config.toml
arch = "convnext"
model = "image classifier"
dataset = "photos of arthropod specimens (BIOSCAN-5M)"
train_examples = 195000
image_size = 64
crop_scale_min = 0.7
horizontal_flip = true
translate = 0.12
color_jitter = 0.1
targets = ["family"]
num_classes = 218
isotropic = true
norm = "layernorm"
hidden_act = "swiglu"
mlp_ratio = 4
inner_norm = false
drop_path = 0.05
patch_size = [8, 8]
conv_stem = false
layers = 14
width = 128
kernel_size = 3
mixing = "cutmix"
label_smoothing = 0.2
loss = "cross_entropy"
head_dropout = 0.2
init = "kaiming_normal"
residual_init = "scaled_by_depth"
optimizer = "nadamw"
learning_rate = 0.0014
beta1 = 0.8
beta2 = 0.999
eps = 1e-10
magnitude_pruning = 0.5
max_steps = 10400
batch_size = 128
epochs = 6.8
lr_schedule = "cosine"
final_lr_fraction = 0
warmup_steps = 1040
weight_decay = 0.4
Rows from block 2, named by matrix and row number. Rows with one number belong to one neuron. Each number is 500 + 25 x the weight over its row's rms, rounded and kept within 0 to 999. All counts start at 0. Numbers have three digits each. After the name is the row's rms in percent of the matrix's.
# gate: MLP gate (model.blocks.2.mlp.gate.weight, 512x128), inputs 96-127
# fc1: MLP up (model.blocks.2.mlp.fc1.weight, 512x128), inputs 96-127
# fc2: MLP down (model.blocks.2.mlp.fc2.weight, 128x512, transposed), outputs 96-127
gate.334 083:493544500518500500514563500519405500510488500500500476500500500557500500500541500500500500500500
gate.335 101:522500563500500512500492491500457500513500470500465500500529500468487500500500500500500457524500
gate.336 085:500500500500500497500488500452505561500500500531500500500467536500480478496500502500500491514462
gate.337 108:444457504500544572500500500526492553500500526500459483468514498461500500502500451453497500500501
gate.338 108:476500500481500500504500500500500500500547500500500500500500512500485500519438500524498508539500
gate.339 083:574500500500500500519505500500500489500500462512500500516513550499546500493500500494500447438500
gate.340 086:525472436500540500500508500500500450500477445500500500515500533500515500500537500524500500558500
gate.341 094:500500500500508500530500500500500524427457500553521500500448500500500491515500500476476498500534
gate.342 094:500500500500500480517500500500500542500500466520500500500500500500500500500500500500555488500500
gate.343 119:500463555476467500531548500497500500474500500500485499500503500500458520507500500508500539458535
gate.344 100:500525500423502500500527500516510500490460524533464496500500500500472540500500500500496500500522
gate.345 104:502500468521500500500500484538500438498537480506529489501545450500443500500500542500500500481500
gate.346 096:485473516500500470500500500483516500503479500533500563487492525552500500465530500500500500451548
gate.347 090:487500500500488479500500534500434500506517521500500561528455560544515500487500500461525537478500
gate.348 113:530500417536500500522513500500510540500500500500500500500500500500500500533500465500500500500411
gate.349 107:532500460500500521500516500529500509533501500518500501500488546522500500572500500542522500445500
gate.350 075:504436500500451471500500500548523500500510500500500500500500500500497500497500500500468500557485
gate.351 078:500500414494500551453517515500537500500500500514500500531557473500500553500500474542481500491482
gate.352 094:483534500500541500500520530500500526500500482461500500545494500468531500500473500500495451463500
gate.353 082:462462500515502500465500480500500418486500500516529500484480500500500469500500572500500475503500
gate.354 096:448531468458444516500485471531500508500500516500500500500480535500500500434474466559500500500500
gate.355 108:514502500470500530500534451454500491537471525550500479500500560500540500469528500500500539500500
gate.356 104:500483500500500500500550482500500500500500500532500500465465557536500576500486500500508546500500
gate.357 109:492502475454432500494522489546490493459500500500504500517525472537508463500446500500500500500500
gate.358 109:500468465537472500500500500531536462500497516500519500464541481500500500500500527536471439457498
gate.359 096:500500403492500500500460500500500500500472500500496500447500500500486517476454500500500488499549
gate.360 095:500500500468500500449471500504500472472516500574538561500444483529500500500500500500500500500522
gate.361 092:500461500518500500491521500500498500500461500570500500500500408500500500500421500500500547500525
gate.362 094:500500567533542564500457500500500500553500476503500500521500500500500500504500500500500500464500
gate.363 109:500500500500466500471518535500506464500536500500500500516500500500500500500500500500500472500500
gate.364 112:500500511500543538562519500474500583518500557524487477544506500514517500500531480529457500500500
gate.365 105:500537466522508475527538494566482466545500500509555466500500500581500527523500489507521503432520
gate.366 122:474500547500500462500454500500500500527495557500500500448521538500500500500542462488472500500500
gate.367 105:500527573500513500496500494500479508500463500500500493500500500469540500515500455500446500507500
gate.368 062:498500500492500494500500500500548500500476500500513463500500500527500500511500500500472464500487
gate.369 101:500499500534545456500554466508500555505500526500473500500500492500500479500500547500500490500538
gate.370 097:500467498500500555500500500500518503500500500500549500500500441500513500556524513500486557500552
gate.371 112:526500545500458541526500500508488500528524500500543528554548500500500500490513567533500500489474
gate.372 097:500512527550500500520500552459478500500471490500500553446462500523500500485500500500500500454495
gate.373 100:500500490500510500500465500522456574500532500500500551500500522500542500500500500500500502524500
gate.374 106:503500567469489470500447431500500500476528466441520500500452500486513500479538475500500500500463
gate.375 086:500460500500500500500500497525537500454500464509500476493500500500500500500500540435504515501500
gate.376 079:500441500500500500500500436515500500553491500500500531476539500500500520500500441451506500500500
gate.377 090:536499473522460512591494500500500553489500502497515500500500463516559500500500504511500512500500
gate.378 125:500500482557500534500500500500500490500504411529500547500526496496458448533558500476500500545538
gate.379 126:512500500488500462500500465559500535500501513500559539500475512580500535500500500500494500500532
gate.380 101:470500500457500519500535522500539500488500500543570524473524520500500500500436520497500500500528
gate.381 092:517467532536548500457500564500530500500500450518500500477500500500500478565531476490486472546500
gate.382 093:550500551500522500508511465500500526500500500500500500500500500478500500500500493545500500500544
gate.383 098:522529497500469469535500481500482500500550500500554500463504500515567500500458500500500500500500
gate.384 097:500500500500481500543500498482500500528500532518533541454500470500500500497552500463458526500500
gate.385 116:500521500480477529500504500468527500500500500487556504500500509500500495470500500536500443500500
gate.386 089:500427500494496500466536517498466500495479466500567541500500500500523500540500500500500465500500
gate.387 114:518500500453500481500466539459500507500500500519513500516534478500557435500500480496500500531467
gate.388 115:428529500500500500500500500500500540466500528500495444500460500500500486517444552519500514500500
gate.389 104:500474473439500500478517469570500491500500487479500500500500500557448546448470490527500494506500
gate.390 110:495500467551534533500542500500541500500501500504500500463500477482500500432478472492500497464544
gate.391 112:500502523469500500484500472500500500424500505500500481534500500525500500500557501500510500542568
gate.392 124:523500500500532473512500500499500553560479500484500500519500500499500500519500500537474442517500
gate.393 092:536443477500500500553478500521500492542500500500523500512500514500500542502500469500500451500505
gate.394 086:500500518513541492498500423473500534500510470516488500542502500543493500440500458532509500500500
gate.395 084:515500522500500452435500500500500456468486492500503474500538500500500504473500527500500500500500
gate.396 090:500531499500500534432500561500500500481494500539478466509465500437500500458500446500500500500500
gate.397 084:500503500537505491500500550475500500500500493516486500497455558466500540500500557457520500500477
gate.398 100:500500525488520500539475500500500525500500500540444500467500495461553500409542500500497455446500
gate.399 114:500537500478500495556500485500569500505500500504500500533477520500530539500495504500474482518525
gate.400 117:500456500500555500489500528500500517526500454544500500531465500500500500500500500533500500500500
gate.401 098:500500473500500536478500500581500546458500545485500500500500500500500480500500500500519526479500
gate.402 115:499490482500529525521522529500451540542458450465500540500522489469500500500551478500500500500455
gate.403 085:543500520542500500500528500500504533500500485500557500496545473490500451520438480490500500500461
gate.404 098:545500500500547553448482500482479500523500523539500500500500538500515499511463500405486510500500
gate.405 089:475539500500500500572496500500521500500500500500531500500541500513500500464548540537464534500500
gate.406 092:500598451504528500500500500464500498524500500524513500500500490500500495492500500500500474500608
gate.407 098:500549500575500500498500477500548542500535500500500500527500458488500500532454500479492495500563
gate.408 086:500476464500556598500523500500470500516500500471493500524500556500500463550500500500500500500471
gate.409 109:500501549500500507500509505439500500513500500556536500500548557500500500555500529500513518542536
gate.410 094:500561530441500421507465503500500468500493502500480500531482561500497500500500538500500511485524
gate.411 111:500486500498500527455484529500500457500500523562500500500500551500530500503496494443500582491500
gate.412 124:500468500500534537500500493500513524500500478500464500477500500503500500500519490496505575522500
gate.413 088:500500500500506500519477500430500500523529500457500500500500500480500500500500496500500423473540
gate.414 109:500500470500500500500500500500500541538500475490500500500542500500500500500546478459421500575415
gate.415 104:552428500500505557500507489443536500500500470500500500500492535533500530500490500489472466500500
gate.416 097:507500461494430518500512500519495556517500500500500531500500547506467500500500500487500500504449
gate.417 106:508500500500446500500562500498500500452500500494500518551500500496446500458532481500500475500500
gate.418 119:489567465500500486500459500505471500500511500500500485525546500500500500500500542500500531500500
gate.419 106:477500500500500473564500416522482500434523500500481500500490500500500500492500500506491500511440
gate.420 101:500401543500450518500500500446500500544516500500502500500496500500480500463500500500474434500500
gate.421 111:500477500500509500483526500544500531500492500500499500500525500538498477485500500500522500500491
gate.422 098:500500500500478473550502500483482507526512500500520500508540500480507500458500451539470489561500
gate.423 098:500481500495500493500500500500500545500500515500500490532498500586500477487500439434551500477500
gate.424 102:500500500500500500500535480500474534559500486500500500500501500492483527535507499500448500500500
gate.425 100:472500500500500500515500568500505443500500478513500508500551469500515507527513491500500500500500
gate.426 072:500500500543444447500500545500500500440517500500495473500524500469542500501517469505514458500519
gate.427 103:517500499464500551500500436500500500500500466512476522525500500500500500500500471469500524459500
gate.428 102:473539500500500500508500502511525500534528529500500500450500481518500500461443483500500492500509
gate.429 083:480500481500488500536483500506500500539500500500508500500556500500500500478500500500521500481500
gate.430 104:500500518500500500500529500401517500516500485500500500500521555500500500513514500491518495448492
gate.431 089:500524481580500500500479500500500507519528487500444500506500500500594534510558481470476466500480
gate.432 084:500558492477500507455500500500462500500500516522502485500448500489500500500500500500500541485477
gate.433 096:500500497477445500500500500491571499500481531500482500500470500483500500444523500543500500500513
gate.434 121:461500469490500442485488500500535536456545500523579531544500510542500500500493533542475460515500
gate.435 097:500500495505541500536537477500500564500500509525547474500523500542460500534453459546500504500498
gate.436 109:500419505491478469517500470500440522500498460500526500500548506564500500500456462517476482526500
gate.437 085:482500465500511500538500530500523500500500501500527517399500500498500568554500500500500500522565
gate.438 115:512500500500500527500500500500500500431500500504557500541500500452478500500500500500497492508500
gate.439 092:500500500486500500490500487500500500500493500500500500500500500500500500500458500519500496500535
gate.440 120:551517546500533462531542500500497500449500467517467422480500500469490542479500474500500551500500
gate.441 074:500473500500500500500500552489528482500500531495500500509514543420500491500490531467439500542500
gate.442 104:495500494504500486500500436500476500500500566491482535500550518535541500472535429500500462524500
gate.443 089:500500500556522500499500500500500488500500431461503500500500460500457531500560537500500500465537
gate.444 104:544484450491500548500500500500541500500557501485500532500546500500500497467517500477487456500503
fc1.334 086:554500500500454500495505491505528500482493559500519492500500524500500500482432518500500478467474
fc1.335 108:500523500500481500500500500477503500551500517493464500500500500462500500500512416528500486500500
fc1.336 084:500544518533486462492500500522507461430531470500500500500466500500500570460500520466500545438500
fc1.337 102:465480497488477456500500509500489470500536496500500500500494496500500479539500500425500500500437
fc1.338 108:500567500531530494495513559500500513542500500466500536550500458508481470500422500500500500500500
fc1.339 078:503483556500491471480499500483500509500514506473500508500505500500500500533500465500494500547536
fc1.340 087:517530500500541517500500481500472556500500521500452500528500518500479500500534392448529450500465
fc1.341 096:445568500515487490556528500500500418500500500500500500453481500500480500461500535500500500411500
fc1.342 092:500500500500500534500530500478512510500500535500500451500574500500500470500471500500500546541500
fc1.343 119:500462500500500450500506556500500448435500430500474455481497504482500488500506500500533457500465
fc1.344 098:500510500500500439500532500541500473500500500526499493492500500500468464500584481486500500536482
fc1.345 110:500500429521514500436521500562500500500500511557476500500500460518500445500500472440500563500479
fc1.346 099:500500500559500500500500456465462500500500500500516500500543500534449500500500512436532520525500
fc1.347 092:500500499539547512507500479482426500500511505500533481448500500468514500537470554455500500495505
fc1.348 117:500541500500500535507500507518413472457532490515541508500563500515500500503510492500451515546517
fc1.349 104:490503500500500500500489526500500500500500500472523500464526500500488481500500472477500508500500
fc1.350 080:468500500550495500500500500500447500500454414500514519500524500474500500500500521500521500500488
fc1.351 077:500458564543449496548536500500500500500489493444500457500500500451434500500500500500500485500500
fc1.352 092:500511500500466500546463467492473425500500500500500500500500470472500429500534518500500521500500
fc1.353 088:500500500500489388500542500524507466516500495479500500480500504534479500500526500500500500525500
fc1.354 091:500440500502467500445500500500500472448500455500581497500506500500517500500481544536500500521515
fc1.355 111:500500516500500539536488462556526544500521500454500500483521448500469529500467500527494507460508
fc1.356 109:500475434500449500500504488490500480523531500559533500500516457500457500500500524550456500458500
fc1.357 099:557500500461547500463500483500516490500500510528438500502500500491459477500557500478500510553500
fc1.358 107:553500513500588536522453480411500522526499500500462500506500549500500500500500535499500500486511
fc1.359 101:500500500500500500500500533466500447500500433500500500500571518524500500500467553500475495534500
fc1.360 097:514464500500463444500462500500514500500500500473479500464481523500500500500535545489500500536495
fc1.361 098:453500523503500467578518492500484500471500500461446498500500562484488500500500500463485500515488
fc1.362 101:424519500500450500500500497500500500500500479500477500500564473500500500500472552574500508500535
fc1.363 108:519500460542500509487556431500500527500500500526503545518430509500514500500479480500520558500495
fc1.364 101:483564474500500500490532500561500542551484500500465500500545475525500437522543452500500500492500
fc1.365 111:500500500500500500556505500405486505526500517491479522546500537500517487500500536500434492500465
fc1.366 112:500500500516500501452500471522500500478500500500500500500500563455579502515461546500500500500500
fc1.367 097:500532494500500500500500500529500500508500500500486476500508505443500553500500500500500500517500
fc1.368 062:500516500500500500500441567500546500500500519500500500466500507561557539500500500500500500500500
fc1.369 109:500533510500510488556500511500500500500500453533452521500442506500500500471526500540532500452500
fc1.370 109:462500459519520500500484504500484500467500507500500520474500564500465500485500455501515500500532
fc1.371 107:500500495500500518500500557512500488500500436500500536500500472500500444473500500471455490439442
fc1.372 104:555478538500459447509487492503461471500500500500500473539490459525500515500522565546453500451489
fc1.373 106:544500508543478543571500469488503500500500500473458500500500502500482468477500487500542500500500
fc1.374 104:495500500500500482500483500500500500498500500526455500520503503444500475500483512472500500468500
fc1.375 082:500500444527500495500523500500420488500450583527439500563445500480500500523471478500491500500500
fc1.376 086:500500561500488500500500488449398500500500525500479513496500500523448497516500460514470483500444
fc1.377 083:500500500500517500500500500500500500500500500503500500500500500500442500500500468500500500565563
fc1.378 130:500461500500451479500500500545544500464515500500500514496460500500500500437441479512477462544500
fc1.379 114:500500500521500500531524518500500500500443500533500500500428513598490500500500523500500491521503
fc1.380 095:542500500500555544563493524500500502543500500500500488544518490544500500479550500472464479480480
fc1.381 092:500498440500500500500483500500500500500500500500519420500500517514500500500532500500514500587519
fc1.382 100:500500500500552500443513470500462500500512500500538495517500490485452500500500513460492465469500
fc1.383 099:516523471485500469540485550500500483500500500500500522442485500497504500500500500424539500455500
fc1.384 101:500500512500500500411521500500500500453434445500527500554500500500500500500474505532502506500500
fc1.385 106:534494500538500500534491500500504453500500500500465500511490500500510500517500550500500500500541
fc1.386 090:501502500500493531464517477481473572534458477523500450500500528500468500571511500500500536574491
fc1.387 117:500472483500500569500502500500500492528500500489500518520500500500477500513483476454500533493500
fc1.388 116:549484500500478466459500500540427450500500500500500465500500500500500500516500500495430522500500
fc1.389 097:500523548562511511500500528567500500468500500500500500500500500500500500500451500468500497534496
fc1.390 105:518500500500512500500500453478550476443500485500496500470500500500530430500500500496501500472546
fc1.391 109:500517500541500497453500492500500543500520500472500500500500522500613547500530532500547508500534
fc1.392 124:535469522500480500500500467500473500497500500500470500476500471500500510478500502456539508468519
fc1.393 095:473495538500538500469500563500563444500500500494578500478500500500528500476500500500425500500504
fc1.394 087:526463500473512500506557500500500500496500475506493507500494500508545500500471497553500500533500
fc1.395 084:499477481500460541500500500500525536500516536500543500500500536500500520500530550500500500477500
fc1.396 088:500576500500500500552477500500540477500498500468500500500483500500500500500506500451500450407500
fc1.397 091:456500460500457500478500500545470534500500500500500500511546500500456500500496505565500514500535
fc1.398 092:500446500500448498521500500474469541540500460500474500479500473500473490500531500489524500547506
fc1.399 115:465522510505543500500516486473569500466500500500447507545500500500551516503500500500500530500517
fc1.400 110:523447529500500500473500500500560533500471500500473536485481500500464500535500500478500526500500
fc1.401 095:500500545500529529500500487430500500539500538500498523500514500446500500500481500502500541544500
fc1.402 115:475500518525500464500547500534493500495500500500500500489500435526472500493523500536470500535526
fc1.403 079:515446500538500500500500500492584421506464487500500467500500451500527500491500500464472500500500
fc1.404 103:541500542500500500482513453509500491460500500500500500500482511572451461552478500544557491500500
fc1.405 087:500464477483500542500500500500438552500500500463535500472500500491457500519504500500504500445461
fc1.406 094:536571538500543486500445500523500500500500485476512472500500500463530508500500500509468500453523
fc1.407 093:546500476500550500500500500500500512491505536481425451516500452494508500500486462500500529520505
fc1.408 085:500500534500500556479500447500462500500491486520495500500500549476500500512500500492500500486500
fc1.409 110:536500544500500500524500500512500500500500500500500500526497435500494500500479500569511500500523
fc1.410 102:500466500500573500553482518500536500500500500500458457500500543500552473500500490477515500521537
fc1.411 102:500513500500486528472500500500500500500500500491530500500500534500523500500535460482500514500500
fc1.412 122:548500491518500452536479491500500500500516500483500466501531484482491500500551500500500500545487
fc1.413 088:486500520519461533500548500500500500500500474504500492520500511500500509500481500478500504500472
fc1.414 106:519574541500500500500495500555561500500500465500448500500500500482500514461560513505500519500476
fc1.415 107:569492533500500500500500498500464500481500484435500500462500541502486500574500500500560500543500
fc1.416 101:521500456506518500458483515500560500478500442495500500477515473459500452490576476477547500525500
fc1.417 114:500500500477500500506500548511500447498476494521450484464480500520500500485500528500476500500490
fc1.418 114:404502500411478500452500500519528500500500500487500500548502500500584500530535500500461442469500
fc1.419 104:468458500500488535500521500500541500522500531520471491500500453500500509500431478500564551531500
fc1.420 099:500491500485500456523515534500500500500502495500500455500500500500500481472471508500495508445500
fc1.421 099:500479441507482500552500500500465510523500500516527541544546482511500500467500549500468500500500
fc1.422 088:555500546500492500494445470496500456500484500500500476500500458500500500500535537500510470500500
fc1.423 099:527500500462543496511500503459485500500500532500455500500479505454500500500500500433500500449501
fc1.424 105:521474484464427500485500500500500500500500500500500500500500500500478552516500500554486521447500
fc1.425 096:500500500471500500500500453496526539527468500523500500500477556514500500526521544500465500500522
fc1.426 074:399549500500500480527497500452500508500501499500484500542500481500500475500480465500500486500477
fc1.427 110:500500526470461500458500518502500500478538485500500500500500500500491509451486464515517500500500
fc1.428 099:500500500475500479500456500500523500500500500500500500555450530500500561500564510551538500514500
fc1.429 084:425500500500545500527548500472527500500481527500484500438500500526447523464474542500500537497488
fc1.430 113:513468500546498500502536547524500500500466500500521500500445451500451456540483455500500480455500
fc1.431 086:500500500500500527423500500500500516500477500484500485500476500446540483500500500481500539500500
fc1.432 090:467500474548500500500507500482500514500552442500500538500514555462536500500500500500527500500500
fc1.433 097:500500477500500500465500500532521500500470525543500500500461500514469521500500500500500500492508
fc1.434 128:485500500500491455492441541516479500505513500500504531500483516468459535573500533474500500500404
fc1.435 097:500468500500500483508500481500500500511499500500534516574500500491500412500522493523500496500515
fc1.436 100:500536500500500500500500500500500500567500500542539500500448508511466500500479519552476500500481
fc1.437 076:500500500497500489500474445500513493422527468500442471500500500470441500430500500539502579500500
fc1.438 113:500500500500532521479482500500483557500500481521500527500482503500500500538500507500482500500500
fc1.439 099:500500544500500449500500500500500500500505491535500478523500490500500500500500533500500495511532
fc1.440 105:500497500501500500488500500560537506500500462484487510543500527500500466449500452516444432500508
fc1.441 069:500500500500500491476502474500500500500486476500522500500500558500500500437443500483500499500500
fc1.442 109:492500514500477502496514517500555500500500500550500524510500500500500500500500450460500500500499
fc1.443 095:500500498564538581500500574552500500500500506500527500453500500464500500543500520488500500500537
fc1.444 101:500500500554536500500500500500525500547500500500501500500500500423505513500500500479500500500500
fc2.334 073:558500469500469445474500500500500502500511493474500500534466500513500500500500482500500500500480
fc2.335 119:500464493500500501495500517450528481500513509520500473515500480500500481560520555500454500526500
fc2.336 083:500497472509500500508500500500488534500398500500500500500529500465522537439500500500500500479470
fc2.337 100:527536500500500473500500500490500451500530500500578508500450524500500500500541451500505500500500
fc2.338 102:502522500500469523505526500476554498510500500526500537440500500469500522500500469500500500500500
fc2.339 070:500546500500462500504500500500500500437516500524540500500505512477537570500500500482516500500566
fc2.340 081:485500500507525500475500584500488500500500500500500500449470500498462500500475500513500500500500
fc2.341 088:500540500495494439500500474460500476500447500500500500500500500456500544503500500500527500500500
fc2.342 081:500500424500493571503500500500500482447500500500500500500475500500500500500500500500500500500500
fc2.343 140:500498500482500500500528479500500450500468500464464481468500524487501500455500482500514503406510
fc2.344 100:500452523500500500500537500520530522500493500500500447504500500525499533470500500500500500431500
fc2.345 103:500500500500500500500500476463500482505500500500500500487541495500500551500500490500473500500452
fc2.346 092:500451500500500500500500500506500500517500500516483450560500482521546500500500501500435500470443
fc2.347 085:521500500514480500500500500500524500478515527567454572500500500500500500500500474500500509507500
fc2.348 096:500510549486500500563512449489500500485500500534500500524525500500536500500500500482500500500500
fc2.349 119:500527499500508493481471469496500523500532536490531500513525482479534459551542447500545500543483
fc2.350 056:500500471479500500500504500500500500518500544540500500494500500500530500500500500493500500519480
fc2.351 059:471498500500500490500564606500540500500500534500500500500500500500500500500500510511500518500500
fc2.352 081:518500500500522500500440500500433500499553500538500480524500500500532500500500439500539555500500
fc2.353 092:548514462539500513555470514560497500500524538500580500530500487446500500507496528527507528500507
fc2.354 091:500522500491496500500500500537491500500491500500500507471500500493500500500501500500500544456569
fc2.355 135:464500513483475514513511543450500535472547500515460477500517500504514500493518447500500515526453
fc2.356 111:529500461500528460500548517500518500486500453506532489445535500485482472500535443500500445500514
fc2.357 114:454500552500520427525495528500520515470477500502545496472500548500500500515519500500518500500530
fc2.358 114:469500553500500491500500534434500500472500500535500500472500540500500500498500417474507536500500
fc2.359 101:556477508500508500500521500536526500500500500500500500500500473457500453533500500500500513500500
fc2.360 090:500530500553500500503491500533500546468500500500500476571553544471500500500500520500548547535544
fc2.361 108:500500496500500460500533500500500500500500471486551539500500500500509483500500500518480547500469
fc2.362 106:458500500500500494500519549461550500500511500504452492500510500500404500454467488543555500510500
fc2.363 105:513478543500501470462571511462500514539500459524500500537500500463500528500500426500483500506500
fc2.364 112:500455511505500500500500500500500500514500500538500525500468515450500500500500554559560500535562
fc2.365 109:500500525500500500500504495477500500500531473589500500441500500500500500500518509446498500479500
fc2.366 122:500500500538489500533541484500500500500457500500500500500500500500524538500500443476502500451495
fc2.367 116:503500479500517500511550531500500500470500500525502486425500443500463497500500500534534491528462
fc2.368 038:500500500442518500500500459473500500500500487500500500429500500500500500500500550500500500500500
fc2.369 113:507500500500500485505514500500449500485502500500500500500500498534455546500500500505556443475488
fc2.370 121:475500500524500500518541523500500500480500512521465506473536524548500429500500514521479524500464
fc2.371 108:473500500517500500500513500499500500500463534500500500449539500500523500477525536500553500549500
fc2.372 110:500496451500500513537434500500500456500500500492526482500500450500473474500483500500500438493546
fc2.373 112:433500516489500511500500552500500545500500528500500466502500515500508500500460505525500465500492
fc2.374 086:500418578523495500536500500500508482500500530513500500500500414500500500454500500500500520500547
fc2.375 077:500500500509500500455580531443454500492471524533500538500531509500497500485500500496500500500500
fc2.376 089:541531500500461500553500490464589467536500477514500500500500550500492500500474500500500500500500
fc2.377 068:525500500500500564477470482500501500500517500500500500500500536500500495500500537533500484500500
fc2.378 131:500476473500466500525500474418543503484499529500500500500529528500514500580502500500495519500500
fc2.379 127:462500500500521500511513534500500500536455483500500466491500500500521500500500464505500500500500
fc2.380 108:500462513531507522500494500542500500543486523500500493500457500452480500524473489500500547513548
fc2.381 093:500500500500509488500473524523470500500545529455500468500539526506500503500500532529500500571470
fc2.382 101:525479500442481500453459500519521500558521500466500472531500500460528500500500500500541551500525
fc2.383 091:500500517565452500500500500500461500500500500467482510500500500500500500526524500549500500500500
fc2.384 093:500487495570500500500500500508500538500500500500500500500521449500500501465500525471500500500500
fc2.385 102:500500500523500500500465500500500500563500458500522575462500500553500500552538460500500500460500
fc2.386 076:437580500500500543526500475500500500500544568500554500500500500495500500483497500500500500500500
fc2.387 108:500512500554457500519500500500500500486500558500459537500500510522453595496500500500500515455417
fc2.388 111:500495500516500500500453457500508529500500500462496500500543500528500407500500553578500500500500
fc2.389 111:500500500500500500500450470535500500558500520500500500500470513500500541560500500523514500535471
fc2.390 115:500500456483515516546480500526467500491500500500498471465500500553500500498500500525500442454500
fc2.391 119:551500495500500500466500500514500500493547500500500475500484474500500500500500460560464526525432
fc2.392 145:500500498500500438467518527500500512509483500463525457492544500514480500500500500500500481541431
fc2.393 092:474467545530490500498464500500459500500500500484500500500488518440500500489500525517500540500500
fc2.394 078:500500500500500500484551500500500500478500500471461513500500500550422500453500488488505500470478
fc2.395 056:500500500500432507500500541500506500500500500509500500500500500500525500500500436434500500500463
fc2.396 075:500500538511539500500500457500500446478500500500500500454500500472500528500500578447500500500500
fc2.397 091:500585500500500512544521568479500549461481500455468500470500511500466554497500454451500496500500
fc2.398 085:500492500480500500500500531488505500500500500474500464540482500539463500500500500471500448500495
fc2.399 123:517455500500534500500508519557513491536455500500536503514439453500511547466482500453500500474500
fc2.400 119:517510500500491494500520468500464555500500508500563472500500456470500496481501514470500539500457
fc2.401 081:420493539500425500583555469500500500500475517500500562500500500516500500500458500500500500500500
fc2.402 125:448519518500500471500505500500452500500467502496500500500500517500500500469510506529525467500515
fc2.403 090:500500500516560500500500500500427487465500514495515534466462500542547517500500519522523500500511
fc2.404 105:500494470500528500500509516437500516527515500529551500536455473563523518552500459500500488530469
fc2.405 093:511500520540500500500496500500466500535479509500481520527520457500470500500520500500500500500500
fc2.406 104:486486526500558511453459500500500500500500537500496450476453500516500503509500508535464486493504
fc2.407 097:500500451500500542524500508494500515518489573531500560500517527500529500500517486573533492460500
fc2.408 070:500453500500500500500470500510500500500556500500487418547519498451500500500500500500500500500500
fc2.409 120:517438497500511500539418536491500500500500500500500500563500466541521500511500477506500500506500
fc2.410 089:500500511500523424500500500500500500500537500500500500476553500500500500547500500500464500500489
fc2.411 099:500503500531559500500488443588500494500475524473500467519500514500500504468500552551500500501502
fc2.412 121:505500500500466540432495527502495553569506538495504499478442492500500431482500500560498461523523
fc2.413 077:500500500494514513500500500500485500516500461500544500485500500500500500500500522518500523574500
fc2.414 102:500492490500500500500523500500423476500480514499500500500500500466560506537500500522574500522539
fc2.415 102:500500455500500497500502503500483484500500526522544500500500454563452500500500500474500435500500
fc2.416 091:544500500500460500500535500468546514500500500490507468474500500582475500500500451469500554500517
fc2.417 117:534500500500480501487479460536532470500500498492514534541488550484500556526522500500500500500500
fc2.418 124:561507500500556445535456472500500471500500500485458458500500500500528582488485476500503500500437
fc2.419 090:529500479486500500500500500500508500500500500500566519522500453530536500500500488500490452500499
fc2.420 099:500500467500500500500500538509500500468481500500500500498530463442543500486555500498500518500500
fc2.421 109:500500520488519500500499500500512500484500500500500424460500462500500478489500500492524526517461
fc2.422 100:500474500467548501472455531473500500502500500500520497500500534526558500507547473500506540500506
fc2.423 106:485508500500500500500500477500494501508500539526500528500496500467550598500444500485500534504451
fc2.424 102:500543426500545465500534539519500500438487485516532500506522500500500524527500500500500500500500
fc2.425 066:438500500529500483500500519500500551475500576500500500500517500500561548500500500500531500508500
fc2.426 054:549543500500500500527499500472500492500516500500500511476493500500500480500500500508500485500500
fc2.427 101:500500500451576500500450481487500500555500500550497500500496500523496433553500464500516443500500
fc2.428 109:484500500500471523551488503493529500493504499562500515490500551527500500500500500500500500500525
fc2.429 083:575550458500500452517500500500490518464445500450515500500500487500500500500500500519500459484500
fc2.430 113:487558500500500500503457455513475500513573500500500495519483500490498528500500500500458500531486
fc2.431 094:500467500500515480463478508541476500539512500500500513531453500500500496498558480583490500467463
fc2.432 089:500517514564500500500525500500500521438500524500500525483512485468483504500500566500500500500500
fc2.433 102:500500469456500500487498532500538500500500541472525500524500448458459500500500500471532500497501
fc2.434 110:563500424552500551542462500500459500500500521547500500510500500524493500500495518536500500500500
fc2.435 087:500500500500500533434500510500500417500558529542500493561500516500558500500474548500498500500461
fc2.436 096:500500496500500500480500500500522497493567493500482500546500500500484500503499500500500521500450
fc2.437 056:453479470428500500500475500500500490500554491500554500450477500583500500500500500539500500454500
fc2.438 126:488500468500500531481517542463500500558509471492456500500547552500500500481500487500500444521500
fc2.439 107:509500495462500500452457500466529500495540553506500509500491500500500527500487500500500475507500
fc2.440 116:547500511525522457500560498500524476500500500459474520500577500460478500470500500500530500500448
fc2.441 079:522500542500500445494500500500445500526440500525481500500500547483466526514572453453500500489500
fc2.442 105:500495500500548500472500513500468492537500486457500500500500500500500466471500530571500500515468
fc2.443 081:500522437500562500560500500436500500500458470544409500500500500465500500500500500500469476500500
fc2.444 097:513500430500500500455500524479500500515520509500500449500500527500500500500500524500500539500531